config = dict(
    model='sound classifier',
    dataset='synthesized solo parts of chorales (CocoChorales)',
    train_examples=39062,
    gain_aug_db=10,
    n_mels=64,
    hop_length=160,
    input='log_mel',
    spec_augment=False,
    win_length=400,
    targets=['instrument'],
    num_classes=13,
    arch='transformer',
    norm='layernorm',
    norm_position='res_post',
    activation='gelu',
    mlp_ratio=4,
    head_dim=32,
    fused_qkv=True,
    bias='none',
    qk_norm=False,
    parallel_block=False,
    inner_norm=False,
    drop_path=0.05,
    subsampling=2,
    layers=6,
    width=128,
    positions='sincos',
    pooling='mean',
    loss='binary_cross_entropy',
    init='kaiming_normal',
    optimizer='muon',
    muon_scale='original',
    lr=0.01,
    momentum=0.9,
    nesterov=True,
    orthogonalizer='newton_schulz_5',
    adamw_lr_other_params=0.00095,
    grad_clip=1.0,
    steps=35400,
    batch_size=128,
    epochs=116.0,
    lr_schedule='linear',
    final_lr_fraction=0.1,
    warmup_steps=1770,
    weight_decay=0.01,
    adamw_weight_decay_other_params=0.05,
)
Rows from block 2 of a small sound classifier, named by matrix and row number. Rows with one number belong to one neuron. Each number is 500 + 50 x the weight over its row's rms, rounded and kept within 0 to 999. All counts start at 0. Numbers have three digits each.
After each neuron's rows are labels from the 100 clips, of 14976, where the neuron reaches its highest value: "peak on" is the class under the peak. Only what is clearly more common there than usual is listed. The data: synthesized solo parts of chorales (CocoChorales).
# fc1: MLP up (model.blocks.2.mlp.fc1.weight, 512x128), inputs 43-85
# fc2: MLP down (model.blocks.2.mlp.fc2.weight, 128x512, transposed), outputs 43-85

fc1.153:483511474446468435559532497464457364425443493497494460568509499539416574475456546520534446516550477529514537556496487557501564461
fc2.153:498520514550536546480457518434576529521552467476549511475544555435586522543548535453473606446543552475560501389510503474512467421
peak on: F4

fc1.309:462457467557531494415551534534493438471575528497514480444513473574589541441504602579522416522460446545583611351486548382524529485
fc2.309:464492536530473458615528499487463560512512517477473438504472434488516596496460507549579561436457579557447501558443485487393468477
peak on: E4; D#4

fc1.371:463550555569505587556489521535489468448637502459499458503470503662508624465534499572483576486491518533560490546534534505462599489
fc2.371:505503513563474427508483501466508472504473457558476467459535511469620509493529490544424348470441485452543429495522514570531505482
peak on: C#5; C5

fc1.170:461479475440451564481461541508488503479537617544497583466542509523454646494563408563552576486529454476511481589487533495485528526
fc2.170:496525439497486506508475489552508535587514516504464522529548553499507559529470539576523466537505385470495489504525478496421485576
peak on: D5

fc1.330:445512444518486551544454461528499489495563586477503577458386507525530498479496461526523442544531484492513530558495482523620456516
fc2.330:446438516569461502516622510428444543580452500439422435549492562433445504482418523578443551532450584564513472447442470511419492414
peak on: F#5

fc1.511:487533513510518420577467541544414552501516518537498532541502485563496431512397483439416503468663418487500495492547561546422457506
fc2.511:412483554534490494479505510544507468485551423437436516525471520422484522473587523575581529553442480468520577572478495548481592514
peak on: F4

fc1.120:516503496585486518564465545547528491454504548464540514424536552533500562460521510511374546421572500578471518569495538515478552549
fc2.120:487421562547542616526563456464460531544561359599466500520505448408473506501532463537579439525483485424546528425531429493544523439
peak on: A4

fc1.215:559484552519505473496437481496446558569504529514451551551484493475487483533510463545529479554509483523508489576452481541499535556
fc2.215:502539443476474534477445540544513553474528463534523499467544466538491499571498596425464575438524529457435478512491488415512491467
peak on: A#3; C#4

fc1.251:469531508567515584411499485507457461516515537503525449422525480471338441466483509448454534504550499539500446535488524522504442484
fc2.251:526477518467514459550474545472504490490592450553469488557554512510654586583533523614479435488447485468499558501475448510538504519
peak on: G4

fc1.126:477462564461551504463516444588539487485497515567431446599449645509468556528406488523460577465432509488437472556473426569553567575
fc2.126:522473500549520501515424510433512524434528509431547493450564441450537519491609549494497462537542533486457579513566547516489437494
peak on: A#3

fc1.403:501491498517514429558504409523476408446436393530501570556488497431510541525473531410452546444478517469524520463547565561427605517
fc2.403:416567466563557559494482494403589466561476466497516457528525497581540500406462522502596510542529441494536535374459560493521450456
peak on: F#4; F4

fc1.143:503440438480528492463504553483533439479441497554456533517361523539447525555555547422487503458536507525457505391488498491384550501
fc2.143:454516572525491511487542445494521526554583482419534502518631461429521512452469497573547518488474470475518519565466472516572454529
peak on: G4; G#4

fc1.324:446431475560476556575491440505517535571539552518476539483453543615483491557445518543474480551411536518559570538515439377522439547
fc2.324:431422491479485522470535532482431542495461614448551468475526600416451481476547541491464465438511467545503419483484501591478512414
peak on: D5; G5

fc1.322:463443531574556521476478497395490509375480539493501403493490544497483548548479639487533501485489523516523453461536417480481517440
fc2.322:494506543481565494528459540428503503521471476456495455502490538487590534462442554465573510503588593489569517482535474413437442486
peak on: A#3

fc1.268:478555446513443518535509437425441520509499480497506479495543511407472490491458509517451487475490411477487598448546449539604445539
fc2.268:502497588493526511474479522594537532520566556595478552501455466571532518511509487521491504523516592490504418538454525468389586390
peak on: B4

fc1.226:437480512477426415498444546411510476400508509506536477564559552562502557489402486423525574560632550462468524426509490508478461541
fc2.226:463467562551492527529520453445520504571495435454372512519452575550604496415525555513508501551553604538476584449523512452497471508
peak on: C#4

fc1.4:579542508508503530513501548559518439377544592584461518505443462440437467388544522484423603547538523512543385542513526485467461398
fc2.4:571517474493538518479453508518505565571417453542424424582515490414428523559425612516604556476561534466518426564555485555447566518
peak on: G#3

fc1.151:450495482551520482532430475464546466462541447487526471548539546561499565458415518562505523501445524534508578453570471430524410540
fc2.151:464505560467447515499506481416510489501527487475538504549545637534586572511531534447542463549570571458512550427497486495498450554
peak on: C#4

fc1.477:578553433525510533500488563416587539453446539546557446483470531399557440574393535531423495479451417425527493506496529510493457473
fc2.477:510591516467420552484457521555481526536582547473534520498480469574391662475516488544588423515456570529474422513564417556475530453
peak on: A#3; B3

fc1.99:465424566485511527538398541471514488602476514572507455566457518555545546458542404468487545546536556469522508550574479500559565518
fc2.99:526594493476505524484502453495552465420454475607505502559526454567451455459432443566390412456591443478435588535556524475585533579
peak on: E5

fc1.297:481596533560523504475453542507610462426556516550493496577503543532489461441555434519557476489469563568534467561604470539558515472
fc2.297:531563495502512609477515492455470464524501426480473495529616527523570531553408369509529499522463491486474486491416448533442519530
peak on: E4; C#4

fc1.487:553474494448555428539480632578468588519503355465532496469457458475445485543592470433393486561451482495430432433526474445527571466
fc2.487:426561519545469545483498411448502440467472633525440534509517522533537542484446538567596518455563525519600536572482554569471398521
peak on: C4

fc1.166:500535517548505478487503496549507478515553455517482504460428564505627577438489497432492589533536434479575520464522478473505426556
fc2.166:493498523607561538505440414456553419523563410458479519524465548517473551523539584476561505528535588461446496535534418519530413536
peak on: C#4; G4

fc1.234:454512473386494491520503459512482534508519517529494504462485527468588550505509492519429544504539486408446482554519526433485493571
fc2.234:522484499451422564509511457478570565499520530517536493522495593448552448527502492621569449519491505496516500499558470504414545516
peak on: B4

fc1.409:472429506426468449503407499530566562472507490594567518490426480515525575434489495552479508583436510512581575444427454488555559567
fc2.409:510528480546531508552532546573396478504458467480483544370458445454546523535500500512523436427524497538475468489452519512448486510
peak on: E4; D#4

fc1.31:522541466500417413532464490490467476423437463479503467533552516453501537511432504484509481456513501443549461536548561497467557524
fc2.31:464546498473476501487548527449452473508511605544497426493458530443562443493570500514562604580528468502476570524455472538467429481
peak on: C#5; E5

fc1.353:500473428464471529493443543493580539549505496522523570463502491531524588541512502520495492501531363445495468475509578495482512554
fc2.353:481510521520397526454535533479565562555530532473506541545518596484458501511525516536466522554440466463443435461559543506465598587
peak on: C5

fc1.122:522453488516534438516501513472415514480509586562454532581459455401560530549509585528537471496535456407438464525491526530479438520
fc2.122:463535571472373496556527424540540591565513436524530524511443510545454421459411420483570513493529436504463483532486545508438541530
peak on: F#4

fc1.434:449426365497529464548450466533454414462564525577477501526473451449508597454457599545459422492518459472550461539500480566510478458
fc2.434:527459453499493444504545422518511460553500449426459576399479462503430487400471537517478396520545575586485530505508504495481421518
peak on: F4; E4

fc1.169:414508516524493467520500449494503523497498492446495518595539526472480507527532547483460500546578520488439437547579490590481559578
fc2.169:507565415421522549500472555380550555494454411448518472506555508568515492502456540466538626532549491544564422487500493394481470429
peak on: G4; F#4

fc1.139:450485539472435495518460506457524475432515476519525455558484557563479498473359575503600589510542513477480494459493480460516429515
fc2.139:423476523564517496561462468398488471532469482420367481518475615480566572481511536468478532555556666523547543447494503483549496497
peak on: C#4

fc1.181:498384466576455457525517573495426524474442449432436506485511546404418523454557441568582501545441474438409487600489473520448442410
fc2.181:579496532479514483492542435430523521465546529530477500430477570518611493487476592413456565487550444542501587452486511495590489579
peak on: E5; D#5

fc1.114:423388455398484529455474506477493476521529607541470504476383459562573546574496417511479572454500529461454516547576486484483475445
fc2.114:506448507505487513574461395542440483597450510458462481520475579455446520511543486600403419550462454481512530480514473532375502572
peak on: B4; E5

fc1.148:481488443497495423436531533525561554494473589522509509440494469514543529548511396577439492479538463580486504412592509542489573480
fc2.148:528459525460560511541352473546415507390525513484457576499490485465549499505549541436591549533506453485483438678446468450557442455
peak on: D4

fc1.370:562451484557510570532554477525550423447565545493470510433499463519408576551460427592437500450474448546597455483471502449430551468
fc2.370:502428558608507502509445540494455491574548388481517495494508528548500526457529477502513437519492484485473478516479591532463478540
peak on: C5; G4

fc1.133:553537503476382523561496480443459592513495466502486479426476564472553539493471471558577528606523465435585455509520504441460432517
fc2.133:478481454509577449462535515602490393465494556487493512566541399488456492480552498483461478426446519537426539543447510538528529561
peak on: A4

fc1.467:444455539490487452537542504453502472425424535476455474474486526437458551502398405516526568529460457476616529428503416496517560499
fc2.467:509523431424512515489455497548461529538541528515522471471496506543538419403617581557525469474559499449366465594555528515505408473
peak on: E5

fc1.327:522552602561564490571483486506463519494577482575432466468430437468524407564446426562549509568469558494591424511455512462448484480
fc2.327:500520446499358525484476529593467581545494533551507491506523601508446572361517502474455475473517486528398495450486516509505506608
peak on: D5; A4

fc1.488:497485429463555540507475521507505506489452510594488611470490536543585571536527495493480507604500430430546465521580515594562435511
fc2.488:536503426530437488467526509469542589510528498469461528546441563495456509465462505524515494638483470514518420534526532522384510560
peak on: A#4

fc1.414:534506499480489527570463464546521524412513570488490478414415457469407561520461573524545524514561497452457449587600552487438457484
fc2.414:529480432586458375558458506447446414481474564449424544543475537475524467448482486460520546430494469512405500521520471527505464525
peak on: G#5; D5

fc1.9:612488485489500463483426522458506519498494578521511536486559487480511563600596520423577414481534472487492568475506460444502426474
fc2.9:405512517539537529508497496596511482470511414471564502512422456549477497398464503581353558459466508497517486542502587536480567561
peak on: D5

fc1.398:493364501516470496512480592470506578546559461526482428524443583581560511476526396573498394462507465434464586559447503545479501391
fc2.398:471548511482525551460472425511510424562551505457494553569394477458474446481454609541444511621482579526427387517478428511516524436
peak on: A#4; B4

fc1.334:574418461530497487517462508450441484478509398406453475421453511413564509500416492550480471485463518393596486597462549559488390341
fc2.334:444577468485500547481527544511510427530498612477432537572518507504421488493500537421454556595470525510518454462544359579499567484
peak on: B4; A#4

fc1.288:479441397521474433446492502554485401505502579603466521475527408558385478507505573554580501521433468526533590601502475450498430506
fc2.288:548446533476553461543463399567482500479447436436469523478527423484532635535500527579479497435539470430522487532459527482487484538
peak on: D4; C#4

fc1.470:509424537583473536549470525530525446453585476437480492416461536493503499515482503493507528578566539559451520352542588511438462439
fc2.470:464531459445487514546533415498470528467464613577481507493532502478458515524516497535514519439484434552567551607479433495581619495
peak on: A#4

fc1.163:487453521586453478487419442466486536497546454479479496500414468478512501438479553567470493587548475449507491634488418477419539404
fc2.163:534512464462482528457450500516557367633546584508544454590403521486558489440495456458382447554481541525507492445519477556496547469
peak on: B4

fc1.13:517481446476540419521522542516474561482521453498447510436520524452564473444519487453457393459471421494498620472478464513532508427
fc2.13:447530581532494631491430480460578430473511593474559473551420395509463577603469454480501548489483609492492457505494524481498472534
peak on: B4

fc1.80:535520419504520524490505518552430444479551357535446463427466569529536503514459515463539426436476524474456491543547484540516483455
fc2.80:465557491478608484494507391447540528474501529493550503504524398461481549504509600507509480551491520508528451503451502552529478600
peak on: E4

fc1.276:492383465420504553547486475586522450530531557530487543453528542533421482496531593604595453466463434467568551449478516463454448446
fc2.276:554493442608589438487503503470439466457413486441507431557485462450456643541507472440540569412522494457504495488515504457499464571
peak on: C#4; C4

fc1.378:573429507532496537546427543591448423482541467449436466493401494443435440478474524562587499482485507506407564517508492563453454532
fc2.378:533514524518430501571585465487459416449467643526495549516443582452582499448473361466472465370495543541561589510500478577547571488
peak on: G#5

fc1.430:512527504483533517459538536509451482507466533520537436447477520615531395515420520425386619570500438464528508495385435454472425499
fc2.430:490446486492467488533475483477564517504524479510502571541520519394475584482608478561619385438455588508485494482594562568526554470
peak on: D#5

fc1.37:450515477491515535498481569518484493497470405463608574469372529549526560514574479551550448483565425513519552453548576428541469451
fc2.37:445495505496462465554513408446547531438421634604510483508570569461481437488428499499515562415475519445519517512465481596467509503
peak on: D5

fc1.329:521549461406564524460478466576517434481601557566441494408449424553528455541382566676527568451523608582413527517488443511436485507
fc2.329:477511551525469443550439522539465597419492499484548531503560497510557598555592482483456484447538446516507529516577505380612481459
peak on: D4

fc1.240:489356461528531457525483440478426435527581501539491518480553425535548543513485522506481408551561452492539508590566521534413461467
fc2.240:456487486495542505466484521528458485472500475415466599481447490413492438417424522532419423478505584587528513539519480564590475469
peak on: F4

fc1.186:595549523530511514468440512462492540507525537571536517428535543552483501479566477466499527506517377380435413534491497434504515539
fc2.186:440434505516507531514557523494514567560590549468537530518429526478533524422436461551563539508463463566377397447550531499518596618
peak on: silence

fc1.56:543476367477564426516505411592486511517531500471469548547553527546449526462428515514526548513487520536412497438483539448457518547
fc2.56:540473540467504576462478600421506536494425500579544439442520560354471455547523537413501438526573537498561487559512492571531559419
peak on: silence

fc1.221:473496572564588571501422565528470561508479516557499503470545486553432411504450402562458385548564482514568386484499456495515451552
fc2.221:518550472469418462457528441418479417481543438521489449560485515461522626502542616471537593464402433481441623545551542479529520490
peak on: A4; G#4

fc1.292:535444454470473523495505565470508460503487507486513478558625576454475536456485505425445582508533499512571547565532510471513516451
fc2.292:573471467518500420562522447556489514512528519530505410423501619498489450449510598447560581535552545530425537511395566532477470527
peak on: E5; D#5

fc1.301:538480449472512514623428544494505523484458542475440444458509475489525539446514618511517540495578482553499462505580511503418512477
fc2.301:516466425487478515517577547487440452464509586468491588488463493492519509475437365533581534533503454524368482523532512471440488489
peak on: D#5; D5

fc1.77:504475528500468525478499448558501504533514543613437505455460426503629585537572584556552542458532364429503473587528474533549507454
fc2.77:482530498485521498491433532554439535554493550487449535469576468518493509533474429501558525391541432588506512562418462397530465518
peak on: D4

fc1.373:515376580468466411479431453472535556554485478500398563422511478588538465531512480495502468550580495481486388531489479510461506503
fc2.373:531457561437503423549552545490526573467408413443549538440481513420475497533550452521550589536447366527499435476526543480406412530
peak on: C4

fc1.125:506513442551466509537427516471463448489496445499496506610412504503543498395470573491555495448600528438449466516389541462488465465
fc2.125:476459564487547460496500490445491541521564443480457543496508527487451533494441493439516474493474516553588573425596469531423462549
peak on: C#4

fc1.446:575552478478537522454483652548564528468481628560558503496483498413499609472418543496504530489528457452549491521514501464490545469
fc2.446:497542518538465537465541548485572601510514487523514457572464470488468511544530546580575515533507522529532395551500500522422599464
peak on: A#4

fc1.393:557579539504548514457467530532550492377532562555484460561515519569499588574492458409374458488566507554559435498454508538508490442
fc2.393:453482562482482490550587504489553521560489439546535418512502488553601411533485502440516541519480539490463542538476465540494539496
peak on: E4; D#4

fc1.272:500477485466551496596432434430469477469484512576454424504516487472538515495510542575492496454514590362478542520434466520503489530
fc2.272:471584495476502446493502475487500569473490460486439534501493546511590576557378507523537540501537496582456494436526571439565418599
peak on: C#4; C4

fc1.82:557445536610524575553483499484506486478487558555507491449457518503496600454511579494460579471416488543549460486502437452527643548
fc2.82:527535553586510536463492476535469557513533473564522527408445531464447498496523380561491338489547518435526509479529565419485454454
peak on: C5

fc1.293:537453461467540483573498539472506482460427640472468474491429504461490534473510545559544537497521424582435379555593502531485444505
fc2.293:518525495565523495501502565515535503394523588551506500454444445406532529570476499515503515520521561575442528509509485457474523452
peak on: G#5

fc1.421:493481478496497562474562493482500482528539473518525519411517458546520458523514432545563531511506465566477617512516520450449418518
fc2.421:584400507544526584516463438464481554526503472456538518471493526534530523472537509482487545564458469511526366430448481467512582491
peak on: A#4; B4

fc1.91:481494527481474497461458508524513513474520539557401484461477462457568526603499541554541512453451362371477496598473465454541401501
fc2.91:516486480474515514462423494521493536527491582482495492463526498550482516518532497524585537447574453559484505475507470437495497518
peak on: D4; A#3

fc1.96:474477455518483507450471454531533471528533429515511524439513467570424540397541583533491491513538511473502417546519492492472498510
fc2.96:509410482531487484476524502485511466497550480489525601468514524485510576492495410486506419551492453519457508462518541534452527571
peak on: E4; D#4

fc1.408:546468536465519458506417501486443513518525499535491530539376500565536486499473582553532480536492463407487471540530548555450474494
fc2.408:510474640468553486511571524532495559508474483536466585514456474405457490487470589495498548503469466573443441463435471466399543533
peak on: F#4

fc1.274:501458501574516506512494439514497540508508451499478460474454563419415451549405469571498528534459553567583543558421620540495518560
fc2.274:458482544501455470479451556547507497439466537494513539495557529463512551506575421516469557468520448542520481486594455441526502468
peak on: A4

fc1.132:611495500563506522524476466519537421523528480482505534548477511538478562562463605555536471436518411518391465538429542426488459480
fc2.132:403441550522514418537492583601487594493476532452568473516504523537491453460527448470542388465486484400553628399534506581509512472
peak on: F#5

fc1.407:510453573586493496531451584440584536528540511603483464506465479567448543536429534548464536485464431535509452565549538513498497509
fc2.407:527533545490506543556521507575478538495418447527580463534535413537489514528474491502554479430544444534443484544462456501596470518
peak on: G4

fc1.390:522451485505492467496536479465540446475547503513591477472480447483552515548542497440549676540556481505510385474489518578525436516
fc2.390:458535433470377503527512579522426548469491588469490469514494575514419510462434521538473477497492505512440625560583462468603510394
peak on: D5; C#5

fc1.25:466519426507447454533497483550530537486473504534466507470439508460562476474471521459453457490451426533461565409482558524539508429
fc2.25:411554578493424496551565502384515538596543537491553519545410490514544564505433399469500487603531537462497529490444509477538471551
peak on: B4

fc1.27:512506502514540513431499436512440452502474549496480489538549479408509518404411491524441512385483580462520488563474516497504552578
fc2.27:532497528473487484547452556439555598440538476542460471503415527525486444555549479515511475552512418472480467426546497450482411431
peak on: F4

fc1.64:534450480587536573469508529463521489469488504540530468555479434470501585429577504470673407542396528472464432512490495545444557484
fc2.64:494492467534529442511434509520506468485542618574507476528530507476415583608459531580361543504449516606501489486451494561474531528
peak on: A#3

fc1.493:610480471522555494553559564479447497426506557540491518494495532467531538425494477504560566533509413509498465598509516414481441385
fc2.493:470432437524396496520474528499516511571515601401513439467513547510475535483484609482442655519452540475456537503568477597618430547
peak on: D#5

fc1.411:476535486454511507552485484487457546577473554508445557518387463440462450471429498543571545530522429473486483541467485477534509583
fc2.411:530524526492498437512476475562475629537482427520457556499429518515505464468463588521522556498523490514404424517478529463451470461
peak on: F#4

fc1.187:530483515493497455530406472520494490536470456534465534509431511549459498483457607516462428475557425406459494533477561474462490459
fc2.187:457470557457552536510512554505514529501522541430549475499402504414511530443522480543605530581433518567435537474430485574423473511
peak on: F#4

fc1.214:509449482476499436562421466462448489608494471529495458524510510417528523532492534505504379507515494459478480533525516533503572404
fc2.214:522521475494451634535507498428638441514518491512516465505382463572539457497471461437428575524472534476555505507495375481536467566
peak on: C#5

fc1.160:456487500435478503571500572484486492531413597501459479479451458476574535438536599547553546579476515496468443457534565510512521548
fc2.160:518459429545503511578560463487430516439519586436422513530485505505471456547448440447547598519514458496387474595467511451496509511
peak on: D#5; E5

fc1.263:612532541541536527596466579601469435497526456509462492544552550478540561498540441559463500545556485545493498500581516571408400502
fc2.263:449412506560424486478516531499512496464545670543469570515420525472538482464503502455576539490455511476420496515494482524500623472
peak on: G#5; silence

fc1.168:517437541540401467608508558449518523494521530552475480456487513525433581482599534519496552528507403466550497473508650510509501513
fc2.168:540467604546467532588544477487491521588595341470469456430451578529514432489413470473469409500483495503480562464475549460452534512
peak on: C5; C#5

fc1.508:544449536423546499425531634508493544549467461493523460501583444476610481454460502481448480442507512437498478416484557514539507531
fc2.508:386606543532620486489493404499508432473495479525493494597541547520405453589510497462434498564546576457401444514502512550485580535
peak on: E5

fc1.379:520458452452515499498409480609481551558450504598490435476471456434514614544501555444491455567488463547533577478555449561516515556
fc2.379:479556503457542467528599545485460428506400492500567526491513468574386529525538476523572486437456550484557442452464493489556500532
peak on: G4

fc1.355:544523494587464519534521527436489561514504473506478525586537541537552582528479442503382439485557456528600504617540611589555627530
fc2.355:494582507498454553470481503547550514610575418489427538444462485514387522519556549552532592602445525436477596528386464507429508452
peak on: A4; A#4

fc1.419:484514435569476504473409451503533524533500533499472557495468406520398510515440574487514489397500408487535562511451579542521442526
fc2.419:424504569389551498537553486547415605508495442527436504527371546464486494478468492456560472572467475492396399466464410433461519542
peak on: F#4; F4

fc1.111:524472521458608506522526512469532534562544483581503463529462501548445519527458477504500548469614508547378435524547555550526502572
fc2.111:481532466474424503503440498480554481422541559497416462491464526451569526477564641492451489553473619475550525475575405428567511428
peak on: G#3; G3

fc1.364:487502508527478433369395533511548406514504508570501529487591546508510521477431505550513688488530466453439516456478447402478534526
fc2.364:538494515466567510567597460500470514480524490464479459460408512511528490539635471462469326485456450501475447538475561545509474507
peak on: D4

fc1.319:505504522497481497489471486544501585538487565464509572604536521521444544418638531562442472466529490472503370559503572488532431595
fc2.319:492503481375595560426452454507521397446449504480547483471539572550488484550450484455533588498468453468554549534538468485405492406
peak on: F4

fc1.50:536473498575598505440465478442515486457458523519499542452399506573449626487472456494597499514479530408461413430478445381411495479
fc2.50:524487489497504479498442535551479475557477632425521418530476480454532462575508509554476430444472483576472449518453574551503476588
peak on: A#3; B3

fc1.499:575488552542558488559428422491535439563540472510459496450471488550478477468552493451565485570486557484578541491562439492611530476
fc2.499:457525414438443496468564560534488578442480528484558515527490484446520491508457509559481503435548434526438457513422550467420474518
peak on: silence

fc1.15:469418435531487512481457546511510519475500660485491542450477511549484638499583436545571596446479357459487547572518455514517510509
fc2.15:442482464409477494486446526553474500573510535442471535516561557532395566503497478588523475513458443524553491488557446452420472618
peak on: C4

fc1.229:385468456411513475534498448537471511583520631561450505464430552492477620566572515605434566496481470494491496523489452475560464448
fc2.229:423433512503416571555474517438421482556470524479468529502513438530449488542414428582454445469458463484555502549541455463393473546
peak on: F#5