{"arch": "transformer", "model": "sound classifier", "dataset": "synthesized solo parts of chorales (CocoChorales)", "train_examples": 39062, "gain_aug_db": 10, "n_mels": 64, "hop_length": 160, "input": "log_mel", "spec_augment": false, "win_length": 400, "targets": ["instrument"], "num_classes": 13, "norm": "layernorm", "norm_position": "res_post", "hidden_act": "gelu", "mlp_ratio": 4, "head_dim": 32, "fused_qkv": true, "bias": "none", "qk_norm": false, "parallel_block": false, "inner_norm": false, "drop_path": 0.05, "subsampling": 2, "layers": 6, "width": 128, "positions": "sincos", "pooling": "mean", "loss": "binary_cross_entropy", "init": "kaiming_normal", "optimizer": "muon", "muon_scale": "original", "learning_rate": 0.01, "momentum": 0.9, "nesterov": true, "orthogonalizer": "newton_schulz_5", "adamw_lr_other_params": 0.00095, "max_grad_norm": 1.0, "max_steps": 35400, "batch_size": 128, "epochs": 116.0, "lr_schedule": "linear", "final_lr_fraction": 0.1, "warmup_steps": 1770, "weight_decay": 0.01, "adamw_weight_decay_other_params": 0.05}
Rows from block 3, named by matrix and row number. Rows with one number belong to one neuron. Each number is 500 + 40 x the weight over its row's rms, rounded and kept within 0 to 999. All counts start at 0. Numbers have three digits each. After the name is the row's rms in percent of the matrix's.
# fc1: MLP up (model.blocks.3.mlp.fc1.weight, 512x128), inputs 96-127
# fc2: MLP down (model.blocks.3.mlp.fc2.weight, 128x512, transposed), outputs 96-127
fc1.134 100:440447513472517540490440535510504368521542527520490524506480468444426495477511457475477472495470
fc2.134 079:518504480564487506532522606505458464471431446497532567430386514489474556520527489493533504506512
fc1.135 100:411485472558489527447466422536495487511485424473511540483512424548451456465430443494444400491505
fc2.135 095:503518489502445500435521477493506516550572550504483494510488511487547505505498496485469520426560
fc1.136 079:573438457451542523502508531573488528528483453488494482564542448502428431491451575455459457489441
fc2.136 080:524515451431540438504534499535481500530466455473458463501506443485436478512491568503487430502451
fc1.137 056:451507499483529497420514528495437452451495462521434555478509436423436455489474489490432411508535
fc2.137 060:425498459421551466449535509475473485471505512518556478448468480541404469508433550483513488527521
fc1.138 060:542435455517500495486503480487430461469522527460402534499511459485455477458457495522471422553393
fc2.138 053:531514508434459414461484565463461498505447468523523496568483460507564462510521545511473472468472
fc1.139 110:506551512516491476500448446492508541506490459513531500523499543468515512514514532476456534454516
fc2.139 116:448476477501511571490526508495520512508592565491503470486480506486408487511493488506558453517515
fc1.140 074:475475504433421469555500526484462527468515526459446550555571542514504526440468498485514436488530
fc2.140 079:525492487534556506465518518528520450540449484531527454405441465504484479544528519494516545507464
fc1.141 086:520591530494461524460503528512471515530498519544509512441529472538419423454456489433465448401507
fc2.141 083:485441492522488407476449479456488482492531542502473524539468490466518552549547491492520521563542
fc1.142 120:488517476474493479494549531523423499498390495508526468493501539524463501536491485502440492497479
fc2.142 146:511467515527515521515450484490561490491557478467459551504470442472551519488519531473507539501485
fc1.143 069:529439501546478558491484482470525408434502527529492503537470498452462517520473453455415465540424
fc2.143 070:507428507505527519486473553488489474538430483493525587504417542532526564459522475476517483467458
fc1.144 125:542545472457510476509540454498541492497484481457527456476529459539512445508507516464442498518495
fc2.144 125:470486528532515529470464513478450496502479499520484534496464541467508553521524502533505513490510
fc1.145 166:554448509521433495529529487546511448525469467518501458505525542472486388532485507532456460492421
fc2.145 143:549509496502539446515519462541436498537468423506519489553494409460510455510479444584508494481429
fc1.146 147:527497537457497532475487454455449511541469498478491489537508470531551496484513481476510491505499
fc2.146 149:479512483563488478501512517540572478461512507522554509466516531432427501532518506501528505482515
fc1.147 175:464537475512457519508486524483477422488585508510487480481554450521416452477497539469527474482464
fc2.147 145:484514507434495541530522557548518477539498520481532503541472527418536544490512493502453467509512
fc1.148 104:534479539548485532469417467541491422472498581527407517492474450534517480488523477482479560509544
fc2.148 091:518443480475529491499490585477450587496531550474543565504485496520537556449526453477473483500525
fc1.149 131:486451495459536513481506505502523518473432510453423485452522441514434459478497561443470459511478
fc2.149 124:500558450437566512472511480560517536526486547449503464469467477500477599467526554477511574494521
fc1.150 079:547433496463496519502526518493545467491488489524526448475493562551436539505460464482512443473498
fc2.150 073:499427493513517488472503496465453448556409528497508503471497503453444490540492490514473620471492
fc1.151 174:483467497491497523470476546527483451495495480480578534497497409424532480520441420530505446478414
fc2.151 151:537538605498491520486470494478549440580643523512495496458532542477555482490499502469513522483483
fc1.152 084:573460490462511510459478511593496455525469434554509472541518510442363447507424452492496405481432
fc2.152 087:585480485475489372512502460517453462542445507561554492538474521526441403487517517528501541520420
fc1.153 137:505447504565504494501437449548512481448459501506504418491531546475423457510464477566454467443471
fc2.153 117:535544499425551527469491485498489523535525530538520427496465527511441501476531504496507488563510
fc1.154 071:469548571448489576528496481500546492400531554467491485470532483505434507493479554452474436520431
fc2.154 063:448544529519515517535464469441501489527520461522524473479545503478491452560560515510526508484548
fc1.155 046:505433496533528576528419490525547491475481448556474504597484495436455475501418474496446491486450
fc2.155 050:522445487554543519490507461483465531457439492499471564525469561485498561494559522462500534483470
fc1.156 044:524384489559522514557463488476503454448520471490455521530452497449416496456468504495437402547448
fc2.156 053:555435476527494524481534496453469465510404523512477555521455540503515526438549494508496502443489
fc1.157 120:474416531579519505478459443543453413492518488526512458517550514394395485539459415484475510467491
fc2.157 113:542592458493457479481458442555517523457496434526577583531444501460537469535501484537512458473438
fc1.158 231:496510488549513505503497574518511492480544484480495466388522527460499579463510528508491547451516
fc2.158 299:515494528453471440469496437520489509536454509539507555613503437526459407531506535503501451546470
fc1.159 059:558448454505505512481514495502504485473493478471420484504489443513448433539492562461472438476474
fc2.159 055:481535428434525449494546426531505545503445512491447460463512439538508566505540565471497533504538
fc1.160 060:573477452492483500508509534495455503529498459482500526535563479473420471469470532416475451527485
fc2.160 056:552454461458521424508517498536511522490495484499450418501490413494468435514513515516495478494434
fc1.161 064:497503447523495598475494500516494530531576487464460460564518532453493477505413451537475413454462
fc2.161 065:461523554492480492486528463485545549566461513458497513491510491525575469503525507516493459475488
fc1.162 185:426505505507545462501496504450559508484430462482490543500479509561566494483498485543539512498494
fc2.162 197:526520505483469529532517500563435492515552518489557441527551492433391499516505505446502470478507
fc1.163 050:505438499458469592464443535472486477491490501467508445528517498494470531516451476447450450512512
fc2.163 049:458445497527487544520527485467463461503496488498489503454494528484513523501487555515484500518487
fc1.164 098:492503482500467510408475515490482513563537482500406481471548502562472523503416480470439437502549
fc2.164 105:458534469518533432419520447485468568529514540555431499510542473507549507488507473498464511489529
fc1.165 146:573498522574514498536497525543497467417488473534531442537541469373557421464456468547472501565489
fc2.165 126:485429547481489495490503435466435513618514451468522540532487499522492481473506463498496480411472